Weights of a small contrastive image-text model.
Model: 48-pixel images, encoder arch preact_resnet, encoder activation gelu, encoder depths [3, 3, 3], text encoder width 256, text encoder activation gelu.
Data: trained on regions of photos with short descriptions (Visual Genome), 203450 training examples, 8.9 epochs.
Rows from block 7 of the text encoder of a small contrastive image-text model, named by matrix and row number. Rows with one number belong to one neuron. Each number is 200 + 30 x the weight over its row's rms, rounded and kept within 0 to 999. All counts start at 0. After the name is the row's rms in percent of the matrix's.
After each neuron's rows are labels from the 100 texts, of 14848, where the neuron reaches its highest value: "fires on" is the input token at the peak. Only what is clearly more common there than usual is listed. The data: regions of photos with short descriptions (Visual Genome).
# fc1: MLP up (text_encoder.blocks.7.mlp.fc1.weight, 768x256), inputs 0-255
# fc2: MLP down (text_encoder.blocks.7.mlp.fc2.weight, 256x768, transposed), outputs 0-255

fc1.750,141,222,164,213,232,228,197,215,214,161,173,187,205,206,211,161,195,180,184,231,175,245,200,157,206,218,208,180,209,174,181,206,197,232,196,248,195,157,192,225,233,249,137,156,215,211,180,145,201,198,179,122,178,115,242,178,224,157,218,206,198,205,233,214,203,225,209,196,282,186,175,176,220,183,213,211,221,139,157,200,179,203,179,177,202,197,215,158,207,201,152,191,260,222,192,193,213,220,174,239,218,149,226,168,202,191,201,190,248,227,254,238,208,177,176,182,145,168,220,241,134,225,193,168,182,181,187,171,178,211,220,152,183,219,220,223,222,155,184,186,205,244,177,248,220,185,190,211,229,199,217,230,237,219,182,187,212,228,192,190,167,226,191,165,203,144,155,243,223,205,211,288,186,230,223,176,218,217,245,197,223,214,207,229,246,170,165,183,182,262,228,233,219,179,172,186,135,219,196,252,151,251,190,227,205,114,155,146,207,242,211,238,237,159,193,173,232,215,203,174,232,207,205,258,207,237,154,212,231,223,239,181,142,202,220,212,238,210,181,216,209,223,231,194,222,178,178,198,198,186,245,167,219,238,169,216,191
fc2.750,120,180,194,175,192,174,234,228,232,245,177,220,181,212,249,236,204,201,231,211,185,182,186,239,225,221,154,210,197,203,234,145,191,210,195,188,168,238,185,218,252,196,164,145,150,169,210,184,134,231,207,159,214,206,184,179,150,226,218,194,194,192,224,184,198,197,165,210,204,174,221,168,170,187,205,128,188,135,210,164,192,161,161,161,176,187,223,219,179,155,210,159,266,183,224,224,214,193,210,196,242,215,208,175,222,223,201,217,203,192,192,146,167,192,220,187,179,240,170,221,198,254,214,185,183,128,207,206,206,208,150,140,183,176,155,186,237,182,198,197,179,175,234,218,172,201,217,240,189,235,216,146,193,241,230,213,131,222,168,157,164,237,240,230,228,151,237,232,191,160,174,207,190,236,152,193,203,233,227,252,219,228,250,267,229,199,190,213,166,223,235,241,230,205,191,247,131,250,212,204,198,154,160,232,228,211,249,158,201,214,193,226,189,220,177,250,177,199,220,164,184,176,204,190,153,178,219,235,184,193,196,230,156,183,153,196,225,251,172,236,206,209,217,192,209,226,174,236,213,157,207,231,248,260,205,214,273
fires on: "<end>"; "sky"; "is"; "color"

fc1.535,051,206,169,250,176,230,191,208,255,258,162,161,184,215,192,200,236,268,142,177,180,263,207,226,155,185,190,180,209,157,225,188,236,224,205,208,198,216,225,202,247,206,186,238,256,267,234,167,270,157,198,263,205,196,212,229,234,210,223,184,223,240,189,189,217,242,214,124,156,219,209,194,224,213,225,280,168,201,183,209,193,206,180,201,246,195,189,273,212,193,149,162,187,226,208,181,138,247,208,199,161,178,245,168,200,132,162,226,198,193,215,211,182,175,178,186,248,201,158,169,204,201,168,193,218,234,119,221,182,191,198,227,152,206,159,174,204,198,223,178,160,189,140,208,220,182,182,181,216,240,238,221,201,167,184,145,255,238,246,206,198,128,206,216,191,204,166,199,198,178,156,199,217,165,228,183,263,201,187,232,195,198,217,194,169,204,182,225,178,123,141,160,165,176,184,180,205,212,138,215,183,192,200,175,223,163,205,171,250,183,151,204,229,192,186,176,224,222,191,220,195,215,229,167,202,236,243,221,208,202,177,218,161,206,178,195,149,207,191,208,214,218,186,184,163,216,207,182,184,202,207,189,173,218,200,181,178
fc2.535,042,247,193,233,191,217,194,184,207,232,148,198,200,200,210,184,188,238,223,167,223,209,216,204,193,177,200,170,224,200,147,218,163,215,131,183,227,146,232,204,206,205,223,197,219,194,345,239,183,214,188,144,238,189,166,171,148,200,171,155,204,231,218,259,252,226,241,192,198,215,211,189,205,202,151,235,223,169,205,224,272,178,175,220,179,206,160,216,199,198,241,176,229,208,215,226,244,221,158,187,236,214,173,148,204,254,191,250,191,153,193,172,204,187,211,201,209,186,171,259,233,183,198,187,209,171,189,252,167,183,220,224,176,227,224,229,245,141,187,198,189,217,226,223,198,152,198,199,188,234,224,225,213,189,231,238,194,176,225,188,206,141,183,169,229,188,205,224,168,177,190,166,242,147,130,201,173,221,187,256,221,258,238,121,219,141,215,212,171,209,183,152,183,193,211,190,189,184,196,177,224,185,242,253,108,195,207,190,192,225,186,202,238,193,146,183,195,160,197,185,209,184,230,231,170,256,223,190,205,175,156,207,184,216,230,191,239,206,203,222,197,165,233,224,184,201,203,203,157,225,184,221,181,178,178,196,208
fires on: "<end>"; "player"; "is"

fc1.554,075,152,236,204,171,262,202,204,223,184,180,199,224,261,181,190,236,205,134,234,206,219,233,200,206,206,188,170,241,179,221,267,170,218,248,189,212,217,169,165,194,231,186,180,256,229,182,229,250,144,190,198,216,173,177,204,175,214,219,225,235,209,221,160,198,154,210,150,238,211,235,243,254,169,268,263,202,234,180,193,210,215,148,172,173,137,177,189,230,186,150,232,213,209,191,210,183,202,188,214,161,229,238,190,219,196,218,213,277,191,173,206,175,207,194,193,164,212,158,207,196,179,194,216,217,181,143,208,208,204,222,190,136,184,162,218,179,193,174,150,151,184,127,189,224,203,157,173,222,190,210,173,256,158,207,186,219,230,182,210,191,185,218,161,217,187,157,198,203,194,211,260,205,192,202,184,239,174,187,221,189,200,180,206,227,180,206,160,159,200,146,187,193,219,128,189,211,152,191,246,192,189,249,152,186,196,210,231,165,194,183,237,166,180,262,159,282,233,180,213,200,247,186,149,200,246,211,215,198,206,224,167,189,214,177,187,178,216,159,198,209,227,238,154,151,180,190,201,192,200,228,138,192,191,250,182,137
fc2.554,055,172,219,164,202,177,223,181,180,214,165,187,220,191,186,212,141,201,199,179,220,182,217,265,268,168,199,218,162,191,238,155,160,196,186,169,164,234,147,157,190,199,164,255,191,186,200,208,187,151,182,254,186,287,206,204,177,238,247,221,204,219,244,146,169,159,140,214,207,180,189,188,192,239,187,175,178,214,169,210,145,202,208,164,237,217,165,237,225,175,219,174,165,215,182,229,232,187,185,239,224,219,184,165,161,238,177,190,210,150,236,196,175,209,175,183,215,245,188,177,232,175,234,193,192,206,219,231,156,148,194,220,214,205,146,184,201,211,187,195,192,220,193,166,208,259,196,239,218,190,177,161,232,241,205,209,145,216,156,208,201,190,235,199,235,260,219,145,209,216,130,185,203,214,239,196,214,209,205,201,225,202,236,225,281,149,182,207,192,127,274,201,244,225,204,229,210,242,206,216,200,160,220,290,158,222,227,185,193,238,201,243,169,181,261,231,187,196,192,209,180,209,191,183,217,187,265,147,243,169,215,191,195,149,211,187,226,188,191,215,246,184,195,184,222,177,193,172,171,167,221,176,185,212,201,177,225
fires on: "green"

fc1.357,096,160,264,207,229,221,140,193,204,154,186,191,191,163,236,188,172,212,165,179,179,156,200,177,156,186,231,219,219,258,165,192,227,208,229,230,205,203,215,252,190,156,213,197,254,195,253,250,215,191,184,175,187,218,170,205,203,221,191,149,232,194,206,177,208,155,205,211,169,181,173,199,190,231,199,236,264,232,204,265,236,183,197,230,180,189,169,185,190,219,212,220,216,179,235,164,213,165,211,176,225,222,194,185,180,196,198,201,206,205,201,203,204,192,264,311,224,225,199,198,211,227,253,247,203,194,212,174,203,225,229,136,217,226,219,250,207,253,187,304,240,220,166,168,126,185,216,168,186,239,184,183,169,144,154,168,196,208,187,229,201,167,185,219,182,216,183,186,209,189,246,176,217,162,223,145,162,170,200,185,227,202,237,172,184,197,231,191,183,239,149,182,213,238,212,175,249,208,197,158,267,215,214,126,177,174,228,191,182,186,260,200,190,156,142,208,172,169,174,184,200,204,206,200,156,124,202,185,214,160,210,215,198,195,217,211,146,243,208,195,208,230,185,212,174,202,218,223,182,183,141,226,174,171,205,227,198
fc2.357,211,214,197,197,176,276,162,185,271,216,183,204,238,208,204,193,208,212,208,196,60,212,234,199,213,211,227,191,295,198,191,238,212,214,203,176,209,219,213,204,227,215,184,216,201,136,230,159,187,180,189,196,182,183,177,210,220,206,211,182,210,221,207,196,199,157,199,126,188,220,165,219,279,206,226,202,221,223,212,195,196,222,174,147,174,160,197,219,193,206,179,161,220,199,183,175,187,202,205,205,160,224,212,199,250,213,209,305,192,224,211,82,194,208,185,201,192,195,181,200,205,204,204,214,204,169,195,173,197,194,215,199,188,193,184,272,186,191,193,201,150,174,224,232,204,153,190,188,204,191,205,191,197,188,180,146,193,176,197,220,105,194,214,179,257,166,284,258,249,213,280,210,221,192,204,176,221,214,189,184,164,201,198,186,125,230,177,193,191,179,204,206,209,199,188,199,213,198,104,209,191,184,188,199,212,172,202,218,200,204,181,180,215,200,203,176,205,278,186,195,235,259,198,182,197,197,201,205,215,200,201,184,193,268,172,188,194,175,184,234,207,162,268,201,158,213,224,195,236,203,205,191,208,230,186,173,219
fires on: "<end>"; "bear"

fc1.200,326,188,238,166,183,155,217,203,137,195,234,199,178,164,231,253,168,198,217,180,225,139,176,229,196,242,174,257,148,238,196,147,184,177,190,205,169,204,222,187,196,140,227,189,138,158,206,225,131,245,206,195,218,213,190,176,198,225,177,212,177,179,174,202,196,219,224,247,187,165,175,162,151,202,197,139,179,195,205,190,184,166,221,229,181,203,230,167,191,203,260,172,221,186,238,219,225,151,209,163,234,166,167,201,170,253,178,152,198,196,206,153,214,183,253,202,209,188,215,221,200,234,252,207,200,226,236,192,235,233,166,179,244,173,202,173,195,236,212,245,245,196,256,184,134,230,250,228,177,237,196,201,134,233,215,229,147,195,192,198,236,231,181,250,219,195,241,187,197,194,164,162,190,209,200,231,163,186,223,223,192,218,218,227,196,203,240,211,207,219,233,197,220,240,275,218,182,200,242,150,264,183,165,202,201,239,200,194,207,207,201,166,207,204,157,222,148,152,254,203,213,169,192,198,161,139,198,206,184,189,209,217,185,184,208,211,210,242,240,176,192,196,177,233,243,226,240,226,193,196,154,265,196,168,206,254,254
fc2.200,267,210,195,190,189,271,187,190,290,214,192,210,262,210,201,198,220,198,194,202,43,210,205,208,228,224,217,201,280,195,199,213,214,208,197,190,187,223,205,233,256,204,194,226,202,143,227,171,183,162,182,201,173,186,194,207,227,205,212,176,213,207,208,191,201,165,191,148,197,220,171,228,289,190,216,187,227,220,204,187,183,218,169,124,163,171,189,217,207,205,199,152,211,232,196,179,190,215,219,208,168,219,208,194,244,217,210,303,187,221,222,76,191,199,197,189,192,199,187,202,218,196,201,216,198,174,196,170,192,196,203,203,203,179,184,286,193,202,194,198,165,167,216,237,209,157,196,201,214,197,202,192,212,198,192,148,194,197,201,198,105,199,212,195,264,174,268,245,252,211,259,217,208,197,211,149,234,215,184,193,185,193,205,193,136,207,164,183,184,172,192,223,204,200,193,205,192,205,113,211,196,187,184,186,214,170,215,211,202,213,166,182,224,201,211,183,212,278,182,196,227,251,196,188,199,203,212,228,212,203,189,195,197,253,176,181,196,183,186,247,201,167,254,184,166,224,220,188,250,200,194,200,208,242,189,178,218
fires on: "wood"; "wooden"

fc1.228,072,206,248,223,206,204,189,196,202,211,217,227,189,179,221,202,203,211,229,240,190,184,224,252,187,225,190,171,238,196,180,280,238,216,218,190,249,202,184,217,179,250,191,258,231,215,220,166,253,171,214,260,223,237,185,181,155,214,214,194,275,228,201,200,218,144,210,206,169,241,207,242,176,185,241,209,219,270,281,212,192,163,181,196,172,151,218,230,209,225,171,255,204,194,183,159,204,185,163,214,208,236,200,183,220,182,175,222,170,184,177,226,163,222,167,167,161,226,172,174,255,188,164,250,204,205,207,200,200,171,216,262,186,222,163,196,204,201,147,200,144,171,151,130,203,209,192,146,217,216,220,178,240,196,200,234,230,212,185,207,251,153,246,175,203,236,170,141,179,189,206,178,229,150,226,163,193,230,178,205,195,177,203,159,208,248,260,188,165,160,126,219,169,204,173,209,272,180,223,252,182,170,218,164,178,189,217,166,179,177,198,172,183,250,228,170,210,221,151,218,187,211,223,144,187,220,233,206,204,177,166,185,225,221,179,208,140,221,192,180,244,182,215,191,154,198,208,179,182,257,183,186,174,222,223,187,178
fc2.228,054,177,152,173,180,209,230,216,233,266,180,246,257,234,222,172,196,172,206,187,237,175,166,279,264,191,183,217,161,189,179,205,190,185,223,204,188,198,187,162,172,150,220,236,143,194,156,183,153,162,164,207,158,222,268,209,230,184,219,238,155,219,196,210,141,215,212,243,174,192,195,235,132,221,203,208,234,207,214,159,127,177,190,163,194,198,208,205,215,214,238,204,165,262,171,200,262,192,232,196,186,214,166,167,187,201,170,176,199,153,231,179,194,202,190,139,220,217,214,149,200,184,178,175,190,250,180,183,185,214,198,180,209,164,223,158,204,161,242,260,204,201,200,231,170,250,213,239,278,179,184,192,184,230,212,183,220,173,169,219,192,212,196,239,233,186,203,206,218,203,158,182,159,242,213,233,202,175,206,201,190,185,163,250,235,174,171,221,208,160,225,163,211,136,198,159,132,217,254,189,205,147,180,253,205,225,204,240,195,199,186,233,156,211,203,207,180,267,195,224,196,207,180,172,188,170,250,203,256,174,238,212,212,218,170,200,209,180,195,217,199,235,225,124,192,207,205,175,190,158,190,231,216,193,230,172,228
fires on: "<end>"; "soccer"; "surfing"

fc1.752,073,194,167,264,223,190,169,177,202,169,222,156,219,214,161,214,199,195,134,197,213,188,229,202,123,200,215,167,187,139,199,234,188,219,186,193,211,223,175,177,191,222,200,219,232,183,207,263,217,139,208,232,232,250,194,216,159,250,201,202,239,197,237,169,205,142,178,199,187,220,214,223,215,96,172,182,163,272,193,254,251,212,198,212,184,228,212,215,192,240,177,237,189,221,209,212,168,217,177,239,168,242,196,244,188,188,167,202,165,256,161,228,189,167,179,214,181,247,187,197,183,171,216,295,195,225,237,226,182,229,196,223,140,254,244,223,169,221,176,199,206,205,166,157,191,160,217,170,193,192,206,193,195,121,204,214,193,247,228,172,197,160,193,207,210,244,174,182,221,215,190,173,233,198,189,205,221,188,161,191,165,137,200,181,223,208,209,187,151,194,128,191,193,217,213,201,219,192,212,207,169,192,246,143,224,194,249,183,174,176,188,195,186,194,172,196,232,227,144,159,218,197,194,193,203,251,197,207,191,239,176,215,218,196,211,172,180,177,196,254,232,159,222,181,190,203,231,191,217,238,230,232,173,220,271,123,172
fc2.752,054,194,189,167,206,204,239,257,215,196,181,217,181,220,209,193,220,199,240,188,168,223,173,151,247,182,170,215,170,183,178,141,196,159,210,258,180,151,196,158,245,278,198,140,188,189,147,178,174,232,194,165,217,173,253,204,199,182,257,245,141,192,183,212,175,232,218,170,206,198,195,147,190,190,277,192,224,159,160,175,173,173,151,229,207,197,189,150,173,168,174,212,225,226,205,206,207,213,151,216,191,177,243,187,198,175,216,177,232,244,235,173,217,175,201,177,172,173,207,206,198,213,198,143,174,206,193,160,182,243,167,221,169,180,206,183,179,167,203,173,211,234,232,238,230,284,185,235,264,224,194,190,201,245,217,215,195,197,227,201,183,226,237,213,185,177,203,244,226,210,198,195,178,216,219,146,216,148,228,166,216,228,252,226,234,201,119,187,216,253,217,207,218,163,185,219,163,217,217,218,196,193,199,274,205,186,169,170,192,183,216,225,192,187,168,208,223,259,218,156,216,232,209,278,251,197,167,233,196,166,232,168,198,160,167,216,237,161,192,154,200,216,223,142,244,181,206,202,215,167,205,205,272,207,211,210,199
fires on: "<end>"; "player"; "green"

fc1.441,071,201,174,205,193,213,171,166,238,189,189,213,216,239,212,159,227,197,158,206,174,266,237,202,228,182,219,201,232,166,195,244,209,220,200,182,218,193,146,191,160,264,232,185,237,255,183,196,248,141,183,175,165,172,209,205,123,224,253,203,223,222,208,172,210,172,168,188,244,258,252,269,221,145,199,215,196,219,201,209,185,167,165,200,197,180,151,239,231,223,148,227,214,210,183,186,199,191,229,214,171,214,251,204,249,167,226,230,198,225,173,202,171,220,127,198,246,239,165,187,220,179,211,283,229,180,156,214,217,207,235,201,119,194,204,170,171,169,212,171,148,160,167,200,232,206,155,154,219,193,162,179,243,129,219,188,235,241,187,233,197,160,209,139,208,192,146,193,198,209,217,213,220,156,216,208,231,191,189,172,137,223,197,187,207,199,216,192,171,199,169,195,205,216,140,207,192,199,167,209,159,206,217,172,219,158,215,204,170,208,179,233,195,207,196,136,251,249,193,227,213,203,193,199,236,201,189,203,208,202,228,190,197,218,205,170,159,206,216,203,212,195,233,162,157,157,211,216,285,241,230,193,156,205,199,166,170
fc2.441,053,224,212,155,217,174,221,222,198,218,168,177,213,168,203,153,179,177,224,197,218,198,201,269,246,186,164,220,154,193,232,231,157,240,217,202,192,257,136,173,220,200,211,223,131,167,186,190,240,166,223,223,184,242,239,192,205,207,162,199,228,176,244,178,195,175,158,223,182,231,223,194,211,137,220,204,204,221,221,178,107,215,163,225,192,143,198,263,199,158,225,186,191,258,194,197,185,199,219,175,202,222,184,162,190,235,214,238,230,166,221,180,169,126,200,154,184,209,190,211,255,193,199,203,199,159,242,208,200,217,249,217,229,185,161,187,212,207,178,213,166,190,217,176,238,273,160,231,240,214,159,126,211,204,247,189,164,171,156,187,207,204,216,242,193,232,241,209,146,223,180,169,182,214,192,192,184,182,163,201,248,195,185,214,217,218,180,165,193,159,239,196,278,211,180,204,179,208,171,210,163,123,162,250,209,236,229,206,175,189,222,229,176,159,208,221,175,233,217,186,196,214,180,174,237,213,247,210,196,173,163,209,206,174,187,214,227,185,207,235,194,249,195,175,218,161,230,164,183,175,243,234,214,177,177,146,274
fires on: "green"; "<end>"

fc1.556,155,198,246,166,199,179,222,222,164,192,203,194,195,181,255,241,177,189,224,192,199,153,194,225,234,222,170,252,180,250,173,151,196,161,186,218,171,202,222,197,216,159,236,174,161,163,206,222,172,250,193,207,199,200,195,172,209,224,180,192,173,182,163,238,190,200,245,238,165,143,162,169,175,233,206,162,209,195,200,198,190,166,205,223,196,210,211,188,197,190,237,179,227,196,254,193,237,139,215,164,254,188,183,205,167,233,170,181,194,177,232,172,224,191,283,228,216,177,223,217,209,217,268,210,203,209,232,164,222,252,190,189,246,143,220,207,207,235,200,274,229,196,222,167,91,237,254,200,184,264,172,196,148,215,197,212,167,195,182,218,221,223,195,234,205,238,260,206,208,185,183,155,189,197,215,201,175,184,200,209,229,223,238,242,191,188,230,209,194,207,235,213,231,199,246,200,193,212,231,159,272,169,172,214,199,229,196,211,194,182,214,148,225,177,131,212,164,147,242,187,212,185,209,194,124,112,220,187,183,183,189,208,186,186,214,211,182,231,219,161,176,213,197,217,207,225,232,243,191,180,138,260,200,153,190,240,229
fc2.556,245,201,191,195,187,267,183,191,288,214,183,205,248,210,202,195,217,208,204,199,51,211,205,205,216,220,218,178,272,191,199,230,208,208,203,181,192,226,199,222,236,203,183,221,191,147,227,155,173,182,185,205,181,178,181,210,215,206,210,169,214,205,214,198,198,169,188,135,191,224,175,227,276,203,223,199,224,222,216,178,182,225,164,119,165,158,191,219,198,199,185,151,208,225,187,176,187,209,211,209,173,215,226,197,254,216,204,311,185,226,210,75,196,197,197,189,191,211,185,194,209,199,200,221,199,172,203,174,192,201,203,194,197,184,188,276,195,192,198,194,155,178,216,233,202,161,188,192,216,199,202,186,192,199,191,153,188,197,209,203,100,192,220,192,259,176,271,247,249,209,261,204,222,192,205,146,233,209,183,191,180,202,187,190,127,201,154,186,180,180,198,214,205,202,194,219,195,191,106,209,197,179,194,196,219,167,214,210,202,209,176,185,210,201,201,186,212,280,183,196,238,258,195,184,210,196,211,209,209,199,195,193,192,257,169,191,193,176,192,243,211,159,248,187,156,216,222,187,250,213,203,189,211,241,197,173,218
fires on: "brown"; "wooden"; "glasses"

fc1.435,081,183,211,236,216,246,193,182,229,192,178,213,222,261,232,181,191,207,171,209,199,266,239,221,219,219,189,139,194,201,228,245,233,252,234,220,227,247,151,168,228,258,197,217,216,215,216,189,237,145,206,158,199,175,193,229,183,228,194,197,217,231,206,159,214,149,171,183,207,263,206,225,211,158,198,237,197,218,170,230,182,228,193,200,194,178,178,198,230,251,133,221,190,223,165,222,181,222,229,258,192,272,263,200,182,219,200,252,213,209,189,240,171,216,181,219,199,223,175,178,194,195,182,224,176,226,151,205,207,206,262,189,168,162,189,187,157,154,173,141,180,210,148,221,242,229,167,142,254,162,232,171,233,187,193,221,247,233,230,241,184,146,216,153,218,171,167,196,220,207,228,221,225,200,212,203,203,191,202,160,184,166,196,169,184,203,224,162,187,199,169,230,170,195,147,236,276,223,147,245,162,188,258,206,186,177,188,167,191,213,184,214,182,207,213,167,242,235,118,197,248,223,218,179,222,239,224,168,181,203,192,183,220,218,195,174,171,162,172,235,199,169,186,157,195,193,176,198,180,217,251,144,170,220,191,157,190
fc2.435,058,170,206,200,268,181,246,268,173,179,215,204,234,226,206,189,130,135,178,198,180,218,198,227,229,188,150,176,166,183,252,150,161,187,165,189,198,235,182,197,256,181,202,199,187,138,201,242,149,184,192,229,177,245,203,201,199,244,192,196,220,207,271,175,151,213,151,234,195,161,239,205,171,140,204,170,154,203,192,215,114,213,181,178,198,162,179,236,226,164,192,218,183,252,165,178,195,209,241,210,222,206,171,190,171,251,224,240,204,182,220,157,170,183,195,178,194,228,191,183,237,172,180,204,170,200,228,199,205,196,181,190,235,191,124,219,184,177,192,177,225,215,221,201,215,271,209,188,230,186,222,168,222,223,221,159,193,195,175,213,181,162,212,217,223,178,243,188,181,223,146,208,141,245,231,172,173,189,231,206,252,167,201,261,200,175,194,162,189,173,218,202,283,196,173,214,129,240,185,202,180,173,194,200,150,246,227,204,185,258,153,223,197,192,222,207,210,184,219,199,153,190,165,180,244,236,255,188,174,191,194,184,207,207,170,192,174,204,197,189,209,194,209,133,218,204,201,192,241,132,227,192,251,209,214,200,238
fires on: "green"

fc1.368,064,166,159,255,236,184,211,196,235,245,185,214,213,239,160,165,253,249,169,209,172,236,229,169,230,179,214,206,224,208,200,254,210,221,181,180,246,219,153,211,182,236,141,193,260,242,213,207,225,156,199,159,197,229,182,202,136,218,217,216,257,228,195,171,198,125,174,210,264,234,224,226,225,176,225,225,245,233,190,196,149,236,214,200,182,162,192,234,255,220,164,230,177,197,163,219,175,184,182,206,160,252,219,214,216,132,221,213,197,175,176,232,227,212,197,233,186,206,163,199,198,238,211,223,258,207,152,203,152,204,227,202,162,154,183,221,197,170,232,222,176,221,126,216,226,214,166,150,218,157,200,172,247,139,192,165,264,235,200,198,162,143,209,189,207,172,160,215,197,211,176,236,193,160,253,169,233,204,214,195,197,208,186,157,213,180,183,183,189,180,158,231,222,213,145,190,239,156,205,206,155,191,253,189,163,153,230,153,188,218,218,212,213,173,234,148,226,247,202,205,209,208,186,217,199,261,202,200,194,185,216,156,161,219,153,198,184,228,182,188,176,173,194,177,162,174,213,187,167,228,201,191,192,213,241,197,175
fc2.368,044,184,186,200,167,226,264,254,210,232,208,195,215,209,213,223,210,182,174,201,140,182,163,252,227,187,212,184,164,174,197,187,202,164,163,186,185,203,164,196,177,190,214,191,187,162,207,177,142,204,207,247,202,245,230,232,196,207,244,215,169,172,193,169,191,200,150,182,177,186,266,163,166,207,208,162,161,214,207,195,137,201,195,196,190,191,178,205,227,194,211,168,171,215,182,241,224,173,257,222,207,219,191,204,153,210,177,228,230,171,159,168,205,182,230,198,209,219,175,186,228,179,221,216,273,196,203,207,208,256,175,226,202,205,150,224,214,206,218,167,210,190,220,191,177,208,163,158,185,237,190,186,198,235,244,245,185,227,127,125,195,221,224,177,242,215,202,179,213,195,222,165,233,228,214,228,159,217,167,168,240,154,222,268,251,198,229,175,205,105,229,239,187,220,204,180,180,202,283,205,238,107,189,242,222,240,248,235,184,222,179,213,212,193,204,222,216,201,183,232,199,212,169,172,244,166,239,205,158,174,211,238,215,202,213,192,207,192,237,242,195,199,195,130,193,169,219,173,197,157,129,202,261,276,209,205,182
fires on: "green"; "<end>"; "grass"

fc1.278,088,182,206,228,191,249,203,204,226,209,184,198,191,259,192,144,210,186,139,188,185,253,214,175,215,162,183,155,218,204,211,246,179,246,190,169,192,217,170,238,215,249,190,198,254,213,220,204,254,133,179,218,192,194,230,199,172,187,262,169,251,212,225,147,196,161,180,169,200,244,212,247,218,186,214,227,183,238,200,237,168,208,160,168,172,174,175,211,229,205,151,236,183,211,169,183,200,199,217,219,182,267,241,201,242,176,239,200,202,196,167,194,185,218,181,207,184,232,183,164,220,207,193,205,195,159,161,254,200,193,212,241,152,173,166,191,210,177,212,192,146,185,170,208,195,224,178,145,226,168,184,176,258,146,207,196,239,249,199,231,193,169,203,158,198,214,185,155,205,215,212,218,224,189,235,161,232,213,166,216,223,194,201,170,195,235,222,151,137,183,146,222,191,203,128,218,259,184,174,244,137,219,256,174,194,193,189,207,170,184,210,257,162,206,238,207,253,217,146,194,140,212,202,172,245,237,203,204,243,165,188,197,195,216,190,129,170,216,193,232,250,195,204,157,139,169,203,197,210,251,233,150,180,210,199,180,179
fc2.278,067,186,199,156,166,221,240,244,213,231,176,228,218,188,209,234,187,186,207,193,177,197,186,261,232,164,152,194,139,185,200,159,189,176,192,225,160,222,184,193,187,184,203,257,157,128,142,220,148,221,156,269,217,241,210,209,249,214,225,240,202,183,214,207,157,200,171,231,183,173,260,222,175,164,195,178,201,230,185,173,139,213,185,200,221,238,180,238,201,185,208,194,175,219,201,233,269,215,222,201,241,261,182,160,197,247,200,220,227,159,238,156,183,181,194,131,245,173,184,212,259,157,197,161,195,197,205,216,198,206,200,214,219,186,180,188,212,214,214,166,210,233,240,182,211,268,191,182,204,205,217,166,220,225,219,197,165,158,184,191,230,197,194,251,185,250,254,175,216,203,162,181,165,218,198,234,186,204,204,192,175,217,174,243,218,187,170,196,212,174,262,208,257,205,248,255,190,246,165,181,229,106,190,244,171,245,233,225,172,233,190,172,204,210,198,238,165,189,233,158,156,198,180,142,189,215,266,217,231,197,181,174,230,183,206,204,171,199,208,204,209,191,177,180,203,163,218,168,220,171,221,195,251,209,224,146,244
fires on: "green"

fc1.160,116,233,241,180,196,179,250,237,172,184,224,197,181,207,222,239,193,184,224,188,185,149,192,234,228,215,180,223,191,225,198,186,180,176,196,222,184,166,229,149,190,148,196,209,160,167,164,191,151,258,179,213,180,239,245,161,190,217,200,231,198,180,187,230,166,227,215,229,158,174,177,172,179,205,239,178,205,142,201,172,134,172,229,186,181,205,203,183,199,201,229,187,208,218,244,197,191,160,190,181,234,184,183,196,159,212,176,194,216,207,225,146,233,212,268,142,197,126,201,204,234,239,267,178,183,209,244,186,216,232,168,199,268,145,210,188,172,260,210,242,229,202,228,170,146,285,235,229,221,224,190,204,185,216,217,230,148,171,171,190,200,245,223,248,193,213,244,197,167,208,215,177,174,194,225,208,191,226,199,196,219,237,201,211,228,247,198,174,236,198,211,175,247,213,255,209,174,200,254,174,265,175,162,226,179,279,227,199,211,231,226,203,182,191,150,203,154,177,226,194,157,227,200,190,154,145,203,202,182,163,202,241,193,195,203,191,196,239,248,168,186,214,214,197,223,187,224,250,230,181,139,270,199,213,190,248,244
fc2.160,223,203,193,196,186,270,196,180,296,221,180,201,245,220,200,203,219,221,196,207,57,216,208,198,239,213,211,190,267,194,202,228,206,208,199,183,200,237,200,212,230,206,181,216,206,142,226,167,190,186,188,199,184,197,192,206,209,212,208,174,212,201,220,184,204,171,190,155,183,237,176,229,284,200,224,189,234,209,206,178,172,223,158,134,172,160,194,224,213,196,196,150,216,202,197,163,176,214,212,205,162,219,218,200,255,212,197,300,197,218,220,86,182,188,189,189,188,190,188,200,211,203,199,228,199,172,206,179,185,203,206,204,187,182,184,275,192,188,195,195,153,180,207,226,202,167,191,185,224,196,195,196,190,197,194,152,186,199,207,218,108,187,208,189,264,169,270,244,253,214,266,213,212,202,203,152,238,211,189,189,175,213,197,185,130,220,173,181,181,169,189,210,199,199,193,209,196,206,113,209,201,194,192,188,218,167,215,232,198,210,168,188,211,209,198,177,211,288,177,189,241,269,200,183,193,205,222,209,209,189,188,187,192,265,173,179,193,185,182,256,212,160,247,173,170,218,221,181,255,202,208,205,188,246,182,178,222
fires on: "brown"; "chocolate"; "glasses"